Weights of a small autoregressive pixel model: soap at rate 0.002, trained on photos of arthropod specimens (BIOSCAN-5M).
Rows from block 7 of a small autoregressive pixel model, named by matrix and row number. Rows with one number belong to one neuron. Each number is 128 + 32 x the weight over its row's rms, rounded and kept within 0 to 255. All counts start at 0.
After each neuron's rows are labels from the 100 images, of 14976, where the neuron reaches its highest value: "strongest on" is what is common among them. Only what is clearly more common there than usual is listed. The data: photos of arthropod specimens (BIOSCAN-5M). In brackets: how many of the 100.
# fc1: MLP up (model.blocks.7.mlp.fc1.weight, 1152x192), inputs 96-191
# fc2: MLP down (model.blocks.7.mlp.fc2.weight, 192x1152, transposed), outputs 96-191

fc1.676 [101 175 136 104 187 149 137 108 112 131 122 126 135 126 153 136 169 133 143 142 151 164 120 106 182 144 142 163 139  89 128  96 148  68 130 115 139 135  88 127  95 138 138 141 175 119 105 132 136 138 137 112 201  70 136 150 113 141 136 154 175 113  93 174 159 117 186 139 144 139 119 153  96  80 142 163 110 162 143  80 134 150 122  93 149 100  78  90  79 148 167 110 145 166  96 117]
fc2.676 [120 152 138 149 185 124 154 136 107 111 162 138 158  76  53 191  94 145 188 164 122 137  77 114  90 143 160  95 167 132 129 168 171  76  90 151 116 137  67  65 157  98 169 167 145 118  98 143 122 170 143 147 170 164 195 155 122  80  92 100 144 181 160 155  87  76  89 101 164 121 108 114 104 148 161 122  97 172 177 149 132 160 103 126 173 102 122 131  97 171  96  56 105 128 157 169]
strongest on: order Coleoptera (58)

fc1.577 [109 182  97 161  91 136 113  68 180 116 107 199 150  68 208 133 150 123 119  84 163 169 113 129 128 149  74 162 149  89 163 129 137 121 191 126 120  85 171 119  92 143  93  89  78 121 146 128 165  77  98 145  90 120 117 167 182 187 168  99 119 104 175 157  99 190 129 182 133 101 138 145 150 166 119 120 128 144 170  97 109 102 145 131 133 127 149 181 164 134 150 117 125 102 189 162]
fc2.577 [143 142  90 131 101 126 124 102  89 200 152 179 142  90  93  66 122 108 122 114 120 173 170 111 123 145 117 102 179 148 117 141 117  94 188 147 163 173 148 167 142 189 160 161 139  82 121 168  88 130 147  95 176 220 136  18 133  77  91  95 108 115 135 112  80 121 125 110 172 139 155 111 121 156 154 203 148 116 102 137 139 133  43 136 138 173 171 112 176  80 167 114 164 125 100 136]
strongest on: order Diptera (61)

fc1.669 [129  91 148 156  96 133 121  90 161  86 105 177 125 158 129 123 104 118 116 111 110 139 188 129  50  98  93  95 142 129 164 122  95 133 133 166 162 189 137  81 116 102 104  92 186 159  54 107 170  94 133 102 128 122 132 144 186 144  69  87 153 173 186  81 122 168 123 121 104 128 170 147 171 145  84  97  75 133 118 107 130 105 174 158 100 106 107 129 138 151 131 134  91 128  90 112]
fc2.669 [105 123  79  79 168 202  25 111 137 135 100 202  83 106 115  77 108 109 160 119 117  91 155 104 150 179 125  77 116 173  83  89 182 131  83 172 144 116 117  90 147 132 196 136 108 130 151 131 114 160 105 158  97 103 134 136  98 108 150 123  69 118 171 185 115  85 146 109 115 131  76 102 144 132 157 190 197  78 130 118 126 104  89  82 195 164 139 110 171 121  92 146 187 139 179 149]
strongest on: order Hymenoptera (50)

fc1.637 [125 110 152 135 151 166 134 140 173 156 159 147 154 171  91  90 146 122 204  80 125 177 179 114 122  79 134 125  95 170 157  70 117  84 135 136  98 151 140 111 123 106 151 130 120 117 129 149 127 125 120  79 110 153 108 163 152 101  99 165 115 178 117 211 144 117  97 122 163 123  87 144  99 146 162 104  91 109 103  90 161  48 130 155 143 148 148 116  83 125 112  66  92 118 134 108]
fc2.637 [191 121  91 147 176 170 150 126 202 120 182  62 156 104 101 126 109  62  74 132 128 126 160 145 193 103 133 122  93  83 129 104  93 139 118 132  64 107  91 161 114 116  96 142 174 114  81 137 144 114 173  87 135  58 119  90 157 115  57 102 113  59 126  89 116 126 113  90 145 169  84 142  89 153 162 168 133 123  90 103 129 126 104 136 147 120 113  77  89 163 152 140 149 151  83 133]
strongest on: order Hymenoptera (45)

fc1.719 [131  95  74  89  93 103 113 126 159 136  88  93 161 135 117 185 182 138 117 133  88 105 147 154 111 105 145 118 166 129 124 105 146  52 155 143 104  64 203 158 119 152 112 144 157 165 134 149  82 157 159  94  93 134 172 118 164 121  98 190  88 125 134 132 157 160 103 207 108  97 188 186 140 149 121 109 136 137 173 136 151 144 129 176 133 152 104 143 165 144 120 190 144 110 146 148]
fc2.719 [195 125 121 159  97 144 148  96 144 136 101 122 113  68 119 112 174 141 117 139 135  97 104 123  35 178 136 149 148  95 118 193 153  89 112 112  99 191  78 171 192 131 127 127 125 151 175 169 122 133  79 158 132  84 138 148 153 159 151 117 144 174 106  65 124 136  77  79 230 136  91  98 117 132  99 150  79  90 163  54  86  97 185 173 156 138 128 177 155 139 176 100 124 101 109 110]
strongest on: order Hymenoptera (42)

fc1.122 [138 142  77 118 114 117 102  78 132 192 116 112 120 157  83  92 155 111  82 127 138 106 113  99 130 227 149 125 160  65 156 130 119 114 166 124 168  93  82  73 129 123 115 118  83 126 162 130 136 180 178 147 108 125 161 152 181  95  61 120  84  86 137 174  95 134 115 135 159 104 115 154  67 109 174 140 165  92 180  91 111 113  65 123 104 177 152 102 132 134 139 165 160 122 183 131]
fc2.122 [111 148 141 146 164 122 138 164 182  98 174 130 148  90 132  99  92 120 143  99 168 106 171 154 156 130  63 172 153 105 153  92 125 117 130 169 149 160  71 135 131 134 160 113 121 121  96 117  88  77 143 127 146 126 122  60 104 192 132 171 126 115 161  75  95 152 116 161 171 138 184  76  35 161 114 126  87 146 112 134 149 110 150 149 129  79 140 127 145 102 139  95  85 126 161 154]
strongest on: order Lepidoptera (28)

fc1.373 [184  83 110 126 103 156 115 187 147 193 144 136  91 155 116 115 111 115 115 139 103  90 145 181 175 104 181 172  96 168  93 162  87 103 103 116 138 112 161 109 121  98 139 208 117 126 151 122 146 108 108 172 167  89 148 137  70  80 103 107 139 156 153 127 120 121  85 143 109 141 101  74 139  99 132 141 111 115 167 106 111 162 127 130 106 125 107 139 125 109  53 135 183 137 153 154]
fc2.373 [155  75 169  82 154 106  93 134 117 140 109 112 154 110  85 113 168 117 141 138  66 125 104 114 137 143 132 106 159 146 131 110 141 191 116 111 112 145 111 125 160 211 167 105 188 135  94 105  91 108 143 123  83 174 100 100  89 159  89 128  81 152 104 118  95 148 121 172 143 123 149 106  92 136 133 139 128 180 106 111 187  75 134 145 112 131 130  96 195 102 159 210 130 172 118 133]
strongest on: order Hymenoptera (53)

fc1.161 [126 142 157 206 188 169 115  96 201 176 131  64 143 100 160 140 152 192  90 117 147 132 182 109 169 108 134 126 150  55 137  93 185  78 114 121 119 131  79  80 112  98  70 116 134 112  69 144 178 153 104 112 116  92 147 101 129 134  76  70 142  88 126 126 166 171 112 153 146 147 117 123 158 143 123  84 103 113 133 149 105  83  89 143 185 174 149 155  99 163 112 159  61 145  88 101]
fc2.161 [119 105  86 103 131 103 176 138 192  77  64 164 100 121  46  98 125 126 155 174  95 146 125 126 153 119 152  88 120  97 144 111  92 177 113 144 122 127  61 119 164 174 170  60 134 122 166 116 116  72 125 143 137  89 114 137  78  95  97 161 134 145 179  83 148  57 114 163 171  96 129 104 166 117 152 169 132 167 125 110 111 141  93 179 127 120 119 120 177  91 182 158 167  74 120 137]
strongest on: order Hymenoptera (45)

fc1.196 [123  96 166 153 139 105 150 108 183 136 181 197 101 133 187 135 127 132 173 115 137 152 132 119 157 118 127 124 120  75 149  97  81 117 175 151 105 136 150 183  78 125 100 138 188 110 133 121 100 108 193 148 149 179 146 128 118 123 164 129 135  73 124 114  97 161  55 198 119 149 111 150 143 163 124 136 166 142 174 135 109 110 135 120 159 130 168 143 153 133 145  64 161 113 128 160]
fc2.196 [114 136  91 167 161 118 131 131  99  98 103 145  97 154 141 155  57 140 128  80 119 109 171 115 107 121  49  59 117 120 109 148  72 146  96 125 159 130 167 124  92 144 196 112 151 131 114 142 156  81 174  88 126 132 104 157 185 140 119 111 146 147 197 127 146 145 123  73 131  66 133 143 204 121 109  89  92  90  69  96 136  83 139 139 146 134 120 126  98  91 137 124 112 168 110 146]
strongest on: order Lepidoptera (27)

fc1.733 [ 99 133  64  83  96 120 102 117 165 152 137 153  69 123 127 141  82  93 115 143 146  99   2 106 175 170 168 154 122 140 174 171 145 166 111 134  99 140 153 130 103 148 139  88  90 186 108 111 171 117 146 101 147 132 160  97 184 161 149 114 123 133 165 132 109 126 161 118 148 153 120 148 150 117 154 127 155  86 171  86 146 169 155 162 152  69  99 151  94 163 125 144 136 204 120  73]
fc2.733 [125 173  96 132 126 130 148 119 113 127 134  98 105 191 131 149 115 132 131 133 145 160 177 137  65 122 151  61 150 185 124  83  71 128  74 193 131 126  82 105 157 129 164 164 111 179 155 121 105 152 153 199  81 122 149 134  36 121  94  85 100 153 170 103 135  64 109 122 131  82 164 104 142 108 130 170  78 191 124 117  94 114 121 109 141 110 170 171 200 137 116 134 130  86 182 181]
strongest on: order Lepidoptera (42)

fc1.125 [ 95 129 172  87 167 196 188 113 124 124 170 101 152 116 107 181 145  83 127 120  76 126 117 166 148  92 132 152 147  87 138 157 139 142 135 116 130 105 118  75 102 111 129  93  94 128 111 169 160 184 161 148 150  89 111  99 125  75 109  97 147 106 128  90 119 137 175  96 140 126 122 132 180 101 215 134 136 122 106 116 161  96  96 181  96 160 157 154 106 100 126 140 144 199  94 126]
fc2.125 [204 137 125 111 125 112 104 120 130 116 133  82  93 166 144 143 123 132 105 100  74 152 129  81  58 109 147 116  54 157  93 101 134 121 102 150  69 105  95  78 149 121 100  75 105 197 134 117 207 103 102 123  94 127  77 144 114 215 125 138 118 138 207 137 157 173 111 185 157 111 137 136 157 114  85 122 158 135 181 190 160 139 111 160 122 146 146 163  82 112 146 127 133 130 146 120]
strongest on: order Hemiptera (36)

fc1.464 [150 160 135 103 134 101 143 116 111 136 167 153  65 137 116  93 134 131 122 131 148 182 102  66 149 149 104 134 125 148 119 105 114 166 151 162 126 168 159 113 127 138  81 149 142 155 105 146 143  92 134 153  93 126 158 110 153 120  98 112  90 131 191  95 101 204 111 177  90 119 106  76 105 147 147 117  99 149 137 127 153 109 117 130 182  75 110 125 161 119  48 152 159 110 151 170]
fc2.464 [ 78 121 103 176 129 115 131  98 133 130 101  67 199 133 147 162  95 193 133 105  45 128 182 139 124 133 132 168 121 124 143 121 154 141  55 121 122  75 129 126 181 161 160  79 148 149 135 142 143 127 130 139 127 119 140 196 165 132 141 176 147  93 109 112 165 154 204 143 114 137 114 124 140 111 106  66 141 109 143 190  92 108 114 166  88 176 139 146 161 156 141 178  65 120 122 151]
strongest on: order Hemiptera (42)

fc1.335 [115 117 151  98 137 141 133 101 143  90 189 106 112 127 126  71 133 210 150 187 135 116 109 118 130 177 175 162 143 176 103 138 101  79 153 145 106  76 152 136 124 185  94 120 115 133  76 110 115  86  86  87 144 152 188 148 120 138 119 160 115 114 109 187 127 141 153  68 115  84  98 122 103 125 142 118 128 146 107 117 145 149 108 125 162 105 143 126 165 129 122 166 110 160 138 156]
fc2.335 [115 183  97 143  65  68 139 124  85 131  71 103 138  97 106 169  48  89 130  40 119 128 127 117 143 108 128  56 154 160 134 122 122 149 131 117  71 131 105 109 169  76 170  77 146 145 110 128 154 132 169 131 117 143 122 115 128 134 124 109 154 142 127  93 167  81 127 166 119 121 138 139 130 142  80 114  88 125 107 184 115 109 128 116 145 104 111  85 161 136 127 159 120 121 168 169]
strongest on: order Hemiptera (34)

fc1.77 [141  89  52 129 105  87 118 130 163  78 139 141 125 135 118 114 160  68 185 141 114 177  96 125 183 118 162 112 135 109 140  79 116 184  43 147 149 151 168 154 143 132 171  61  98  59 137 138 116 172 109  96  94 143 137  86 120 176 152 110 108 102 156 139 117 156  74  81  95 126 127 126 136 139 104 153  97 188 108 144 164 170  61 117  70 110  92 112 141 122  96 145 138 127  48 117]
fc2.77 [134 155 162 145 118 165 152  89 116 188 137 112 124 141  53 205  58 121 125 117 156 123 172 151  42 157 161 149 145 142 133 220 116 129 115 138 112 140  98 114 126 131 106  82 146 139 136  92 106  67 165 107 175 101 127 149  91  93 123 151 150 120 114 162 164  93  78 102 154 120 112  98 127 164  87 127 143 104 142 123  91  77 156 126 135 135 111 107  84 153 120 134 135 101 249 179]
strongest on: order Coleoptera (49)

fc1.300 [104 101 107 151  82 161 121 156 152 183 152 132 165 151  79 148 113 149 121 178 143 163 166 135 199 105 117 121 137  99  81 136 152 144  71 144 145 169 143 138 112 122 177 130 162  89  89  76 164  94 166 141 110 143 163 127 115 127  83 167  74 142 128 126 132 128 103 127 163 187 110 115 109 201 111 165 132 146 148 166 120 125 142 183 101 155 116 138  93 125 210  81 112 124 136 139]
fc2.300 [ 96 109  88 116 143 139  96 148 136 117 124  94 104 117 115 119  98 119 163 152 214 162  87 149 141 151 187 166 116 202 129  83 135 139 177 106 104 112 110 126 143 126 188 142 145 132 190 180 124 150 138 104 133 124 173 124 129 134 137 149 147 105 139 144 109 102 121 160 133 121 188 119 137  98 127 131 114 125 116 100 124 134 143  92 133 103 138 118 138 151  71 130 130  61 108  87]
strongest on: order Hymenoptera (44)

fc1.591 [126 135 138 115 131 112 153 138 117 126 172 118 122 131 127 133 153 129 184 110 143 151 121  64 119  92 125 139 134 143 124 104  95 160 125 113 160 153 111 149  62 155 155 207 125  73 123 146 112 106 145 110  86 164 102 217  81 169  93  75 121 130 144 198 104 105 177 190 116 118  67  53  95  55  98 118  99 145 101 143 136  79 115 136 101 106 130  97 105  96 128 150 121 186 159 152]
fc2.591 [ 87 127 148 121 110 207 144 110  83 175 125 125 148 114  82 129 123 153 122 166 119 116  85 127 171  65  69 127 123 145 105 164  75  81 156 119 128 179 111 145  73  89 141 133 103 126 129 123 172 188 149 101 211 135 144 129 141 127 159  95 112 134 137  83 157  90 139 126 155 146 151 143 131 158 143 151 124 104 116 167  81 131 179 151 131 120 143 176 115 115 109 106 182 104 146  99]
strongest on: order Coleoptera (76)

fc1.607 [172 166 153 124 146  97  62 136 179 105 104 164 116  98  96 137 148 180 124  90 119 145 144 142 173 100  84 161 124 148 141  99 106 163 156 133 110  84 171 154 170 175 109  84  99 144 134 137 128 126 118 146 130 100 110 115 163  61 113 175 137 128 158 118 124 148 154 188 121 153  93 145  92 111 198  73 127 171 138 135  84 142  81 117 158 103 133 195  59 117 125 151 190  90 134 114]
fc2.607 [ 37 114 112 144  96 155 122 102 107 114  84 110 125 135  90 110 107 120 109  94  81 106 104  79 159 145 134 120 154 181  42 146  80 119  99 120 123 143 126 116 124 160 161  98 163 209 112 143 174 131 210 141 164 141 143 119 122 162  41 122 137 156 130 159 124 115 128 120 144  61 136  79 140  95 115 136  91  91 125 116  97 112 125 135 123 111 115 111 170 130 162 195 121 177 135 118]
strongest on: order Hemiptera (33)

fc1.287 [137 101 116 120 142 126  94  91  61  78 103  76 138 144 104 135 132 127  99 141  86 156 143 120 130 127 126 121  91 150 108 134 103 136  59  81 221  68  74  95  75 113 128  87 139 105  58  73 110  97  88 103 127 118 103 117 106 103 131 143 144  62 132 115  87 143 155  81 173 143 162 154 114 120 120 138  35  60 192  99 147 150 122 153 109 144 127  93 150 113 121 176  95 160 157 161]
fc2.287 [119 155 120 131  93 156  73 188  91 136 137 122 131 132 116 108  86 103 203 132  42 144 157  90  68  98 159 136 115 127 133  76 168 186  96 159 116 133 143 161 152  69 115 181  97  63 203 148 127 133 159 114 114  92 128 127 120  90 103 140 136 100 125  64 156 163 173 104 105  92 136 100 131 128 119 120 151 179  55  84 120 124 189 137 160 110 120 146 106 132  69 168  70 101 148 159]
strongest on: order Hemiptera (41)

fc1.145 [107 131  88 129 111  85 129 131 150  92 180 105 171 230 126 144 169 104  83 154 145 128 162 200 105 130 134  85  86 128 138 146 138 110 161  66 104 131 185 160 159 153 157 159 151 109 166 157 128 162 163 117 151 172 145 124  95 127  60  56  94 146 102 133 141 107 139 166  62 162 122 109 166 145 159  87 120 125 102 123 160 135 167 154 137 121 107 121  90 124 100 164 152 177 138 112]
fc2.145 [141 101 106 132  96 139 185 198  88 164 143 156 106 134 120 192 153 142 151 136 155 206 131 112  91 124 141 169 152 198 165  91 173 136  64 149 168 130 136  96 118 138 109  86 126 183  93  87  43  81 130 166  87 105 129  84 145 123 143 139  87 157 105 109 148 123 110 145 137 176  97 174  94  79 193 122 106  93 147 153  91 130 114 142  95  80 110  78 140 123 170  86 114 132 164 106]
strongest on: order Hymenoptera (43)

fc1.469 [ 87 128  48 159  99 117 110 106 140 154 135 118 143 205  77 128 159 134 113  75 149 134 129  65 142 162 122 153 177  76 101 105 110 149 134  90 188  69 143 131 179 128  47  87 127 170 171 104 129 191 143 160 142 136 153 136 117 125  81 137 124 131 124  84 116 143  70 148 109 172  69 134 126 139 135 112 119 156 140 146 120 162 117 140  75  92  92  84 180 112 150 133 173 149 124 128]
fc2.469 [125 128 209 141 167 120  73 136 146 118 139 119 151 150 117 106 165 100 120 139  90  95  91 145 165 155 131 145 122 143 138 115 102 117 108 130 110 137  93 170 114 161 176 122  78 123  94 105 161  84 119  90 117 185 134  89 138 137  89 133 128 144 132 171  88 122 100 158 174 160  91 156 131 124  97 105 103  80  96 156 181  93 141  73  85 103 116 105 135 110 107  69 153  49 147 214]
strongest on: order Hymenoptera (56)

fc1.454 [115 102  80 163  79 137 121 116 186 170  95 130  85  97 101 124 135 133 107 108 176  69 131 100  77 158  97 134 160 127 100 162 132  98 172 170 148 117 117  56 147 151 138 130 117  98 177 108 125 116  76 137 143 137 145 152 136 167 118 114 148 160 117  98 139 153  94 167 167  77 166 124 154 173  94  92 105 100 129 115 105  89 128 106 116 167 148 149 113 100 158 136 126 112 186 125]
fc2.454 [164  87 109  97 123 143  83 114 126 113 102 138 182 128 161  64 190 123 163 138 131 205 122  99 112 153 128  98 138  80 170 107 128 102 131 135 130 155 126 141 127 127 182 159 145 103 158 172  79  90  91  89 125 115 102 155 164 131  96 119 119 128 129 137 168 152 184 125 132  54 153 127  75 118 155 146 159 107 106  66 108  82 174 128 191 125 130 112 101 144 142 116 118 106  72  97]
strongest on: order Diptera (63)

fc1.651 [148  90 107 118 160  90 103 148 146 120 127 136  82 139 143 146 139  63 138 167 118 131 122 192 147 112 139 156 151 191 132 116 167 135 133  93 163 110 133  76  92 121 108 132 126  96 119 152 108 138 195 152 152 120 109 157 104  87 108 133 151 133 166  99 156 138 105 132  79 141 164 117 158 117 115 136  51 124 137 119 112  59 132 157 122 153  90 116 103 123  85 135 129 102 140 119]
fc2.651 [208  65 162 135 100 114  78 116 164 126 148 107 139 109 154 148 156 105 100 146  46 133 112  79 109 140 115  89 139  95 137 131 113 113 107 113 122 128 126 120  94 136 131 169 123 140 152 124 100 109  60 157 126 114 162 123 127 145  88 119 113 115 126 110 125  88 179 139 139 145  93 133  58 194 128 143 194 212 105 101 126 101 116 191 188 122 111  46 138 166  85 154 102 140 127 125]
strongest on: order Hymenoptera (42)

fc1.189 [179  93 133 106  80 161 114 101 136  72 146 111 106 164 119 131  98 178 152 148  95 106 125 130 107 173  94 182 109 123 146 149  84 155  88 174 137 165 173 129 152 124 133 151 157 122 175 135  80 190 128  86 154 108  91 137 120 164  72 173 179 150 140  99 205 115 131 121  98 183 127 148 148 180 113 140 163 111 112 122 131  92 163 109  63 163 135 122 174 134 155 104  85 137  93  71]
fc2.189 [ 78 171 148 149 121 107 151 112 111 129  83 170 179 110  97 106 132  38 130  99 115 180  82 175  80  93 144 138 111 124 139 126 124 114 135 121 121 124 154  77 161 176 174 142 154 143  63 130 135  90 126 133 107 138 155 113 152 101 131 129  71 106  97 123  57 174 159 152  86 144 121  65 117 141  80 112 123 149 145 134 136 103 154 118 175 103 107 129 129  47 129  79 159  87 114 165]
strongest on: order Hymenoptera (42)

fc1.20 [114 105 103 176 147 151 134  83 160  28 205 187  98 105 148 120 105  83 109  93 117 139 154 120 126 132 152 199 118 173  91 137  88 123 118 158 125 159 135 140 108 109 124 114 104  93 105 167 144  99 153 134 150 154 164 147 146 151 113 161 134 152 114 128 155 117  82 133 177 145 204 153  85 215 134 135 205 111 141 132 119 139 108 108 129 138 112 159 157 113 192  88 150 115 127 183]
fc2.20 [169 114 126  77 139  82  82 112 157 159 120 128 166 149 148 134 131 137 128 136  99 167 107 121 152  65 124 101  58 174 168 152 100 122 160  96 138  93 108 111 178 104 155 112 215 125 115 138 105 185 204  86 145 133 108 107 138 114 137 116 128 105 137 171 106 128  89 119 128  89 160  84  95  74 103 126 105 206  81 102 109 123 107 139 118 103 144 132  93 138  85 110 121 194 105 142]
strongest on: order Diptera (62)

fc1.156 [110 165 112 172 180 119 145 163 164 123 142 156 145 103 123 111 173  30 136 123 161 122 119  98 109 107 163 128 101  54 105 134 162 127  91 179 166 152 106 160 115  97 131 174 150 150 124 145 122 107 155 155 125 100 139 134  35 107 152 150 165 155  92  87  80  84 108 123 110  98 149  69 142 148  95 147 118  96 158 203 127  70 171 114 116 144  89 167  91 180 154 119 119 155 152 119]
fc2.156 [131 131 143 164  67 129 147  73 129 158 114  59 103 128 102 128  90 106 177  99 110 182 175 125 107  96 108 195 192 150 178  81  92 138 120 124 148 127 101 105 143 183 132  71 100 166 127 132 159  82 151 100  87 125 152 129 151 110  89 187 139  74 115 138 123 101 154 152  84 169 142 166 136 133 146  82 118  68 129 112  76 113 113 177 130 114 156 144 101  49 135 155 108 113 186 110]
strongest on: order Hemiptera (28)

fc1.388 [129 114  64 136 149  94 110 137 126 126  85 128 110  72 147  86 153 121  71 107 108 137 110 148  96 140  80 137 165 116 115 139 146  76 135 135 119 112 126  55 120  96 124  82 122 133  92 142 106 130 128 141 166 183 189 145 149 178 150 121  78  88 149 103 152 174 102 165 103  34 110 119 100 154 102  88 170 120 139 111 139 132 107  83 168 170 157 144 106 132 147 200 120 131 125 177]
fc2.388 [110 112 168 153 128 113  76 112 119 148  60 111 156 128  87  94 216 111  78 132 148 150 133 116 130 146 108 157 141  82 153  61 142 128 155 148 159 122 129 108 178 156 184  78 169  76 124 163 100  96  92 132 135 131 141 143 149 169  80 189  90 113 117 115 126 190 158 132 149  85 150 103 115 130 148 125 115 122 150  95 106  92 164 193 124 100 144 127  55 135 111 108  81 153 140  79]
strongest on: order Diptera (65)

fc1.57 [139 136  95 177 102 135 115 129 144 121 148 148 140 113 171 162  74  91 124  94 157  79 185 141  50 101 149 144 115  97 141 136  92 149 130 176 128 114 146  88 126 103  84  99  96 175 161 134 152  86  53 118 163 152 104 155 134 141 150  88 102 114 109 135 113 145 154 183 197 111 138  99 139 185 104 125 182 121 107 152 138  94 144 111 122 141 139 131 130 114 182 153 128 105 186 167]
fc2.57 [147 104 107 152 153 101 129  95 184 153 122 112 188  99 110  22 151  80 139 110 109 188 103 124 154 140  82 104 143 119 152 108  76  85 162 131 115 133  55 147 186 120 162 164 142  40 192 149 131 125 127 116 116 153 155 121 120 106 115 101 131 105 144 141 101 104 160  79 144  69 173 123 122 128 149 127 128 113 192 108 121 146  92 190 124 118 117 130  86 146 123  99 154 174 130 128]
strongest on: order Diptera (60)

fc1.708 [185 189 126 108 160 144 124 111 139 118 166 125  89 111 146 132  99  92  97  83 115 170 157 181 131 140 103 162 140 112 133 145 143 149 114 122 109  56 226 145 135 147 129 160 138 156 143 116  70 144  89 151  89 161 138 171 107 126  99 143 109 138 127 147 126 140 156 121 147 121 105 147 157 110  82 148  99 144 168 118 123  86 106 158 137  73 151 127 134  52  78  85 127 125 142 171]
fc2.708 [101 185 125 137 124 127  84 104 116 126  64 175 110 115  65  94 156 116 127  88 155 120 184 129 107 175 109 115 142 111 126 143 188  89 138 160 153 136 114 135  77 177 100 171 157 132 183 123 167 106 117 140 138 162 151  79 129  84 130 130  86  91 145 153 106 130  86 123 151 144  96 138 181 141 128 108 125  60 118 117  85 173 133 113  93 205  82 155 138 206 108 110 174  50 131 121]
strongest on: order Lepidoptera (27)

fc1.638 [113  66  48 134 117  78 128 127 180  76 145  66 129 110  91 123  95  30  65 121 103 185  93 185 122 126 136 141  81 157 175 114 104 177  59 123 179 132 112  99  70 183 148  99 186 117 102 120 112 117  74 123 135 144 126 102 134  99 137 168 119 136 156 127  80 113  82 159 149 114 136 139 150 155 115  63  77 134 149 121 169 145 162 158  92 116 166 134 119 114 129 119 119 136 193 121]
fc2.638 [ 98 187 121 103 152 139  80 130  87 205 117 160 102 169 121 119 122 159 185 157 102  81 180  89  93 140 149  90 128 153  90 162 120 134 103 118 112 175 145 161 132  60 156 142  78 130 175 112  86  98 169 169 138  79  95 124 109 141 107 152 159  98  78 136 162 122 135 136 109 140 158  98 138 131 120 160  81 122 127 140  81 103 197 105 180 139 114 123  87 182 115 133 100 108 137 131]
strongest on: order Hemiptera (33)

fc1.17 [ 87  81  88 131 188 114 150 104 122 105 194 162 176 160 107 153 141 137 151 133  99  70 117 147 162 157  99  82 134 172 132 135  85 127  99  99 104 117  42 135 121 160 162 117 140 140 102 154 124 157 125 166 146 160  72  84  56  79 137 103 105 165 109 122  86 131 183 119  96  84 155 131 111 102 169 123 183  77 119 130  91 154 115 146  67 138  52  94 141 200  75 142  83 136 165 145]
fc2.17 [140 135 160  98 149 141 102 129 163 117  34  72 113 110 160 166 152  42  90 148 129 245 103 122  93 136 152 132  64 141 168  74 158 135  66 157 166 144 123  87 124  95 126 114 169 115 169 142  94 119 125 103  78 131 132 136 151 161 102 132 110 129 136  86 217 109 112 159 163 146 141 109 126 160 120 119  78 101 138 119 143  74 146 159 127  88 141 100 114 134 101 140  88 136 154 157]
strongest on: order Hemiptera (29)

fc1.6 [ 55 143  99 133 140 167 121 141 173 122  99 109 121  96 104 138 169 142 121 126  52 103 138 136 104 128  92 156 185 111 111 143 150 122 170 137 136  62 184 110 172 133 225 140 139 145 119 115 130 190 141 131 100 103 110 167 115 110 117 128 150 142 146 110 129 116 140  87  44 149 157 142 113 134 120 127 149 124  85 106 134  89 132  47 169 175 101 116 159 126 133  97  97 152  98 113]
fc2.6 [175  71 113 133  87 121 138 147  83  86 113 157 194 167 156 149 147 127  72  61 107 177 164 137  97 197 162 146  79 186 125 133  84 144 107  70 192 138 173 118 114 143 189 103  60  80  93 176  47 143  65 150 140 134 103 132 124 162 127 124 101 127  81  94 141 152 144  73 145 160 157 143 105  89 185  60 124  82 145  97 146  97 145 118 121 135 113 108 115  94 129 123 112 117  74 108]
strongest on: order Hymenoptera (42)

fc1.13 [160 105 174 113 130 142  78 158 144 118 117 121 117 101 132  85 136 153 163  79 148 184 181 122 150 100 131 119  83 140 142 100  77 139 159 169 110 153 131 151 153 114 104 142 108 120 130 138 175 123 115 148 191 133 139  90 191 118 160  84 145 116 157  65 135 168  88 139 131 156  80 114 126 168 181 101 118 156 191 142 105 174  92 110 138  54  91 152 117 126 111 110 167 105 121 134]
fc2.13 [ 62 112 102 179 100 110 118  62 165 105 117 146 185 139 127 157  97 162 120  94  74 122 144  77 128 170 146 131 103 151  78  82 141 157  95 148 131  89  88 110 143 171 148  82 143 188 112 139 133 108 131  93 129 149 117 150 144 149 129 114 123 106 100 122 142 114 198 136 173 175 115 112 126 151  75 107 167  91 117 159 104  92 158 135  99 157 163 121 167 145 138 190  61 138 104 165]
strongest on: order Lepidoptera (30)

fc1.306 [149 127 122 136 150 100 151 115  91 148 194  56  88 129  80 120 159 120 141 146 169 154 118 109 161 131 139 121  93 166 131 129 156 154 135 158 145 149 144 132  71 145 124 138 102 126 135 140 150 133 145 153 120 128 181  96 135  62 129  54 156 123 138 118 144 149 138 118 151  95  80  62 156 103 147 191  90 106 119 168 188 102  77 117 150  71 115 102 125  98  95 163 162 116  86 134]
fc2.306 [ 82  92  63 177 136 120 139 124 109 126 129 145 166 175 182 172  72 141 144 111 108 145 159 156 136 150 115 112 119 130 159 157 133 157  86 132 133 103 147 143 172 142 153 106  64 175 101 131 141 117 128 115 109 116  88 169 141  93 101 179 125  92 102 104 147 126 189 126 169 122 104 152  85 145 105  96 146 126 127 154  93 103 139 187  97 172 133 151 121 137 161 168  76  71 114 172]
strongest on: order Hemiptera (43)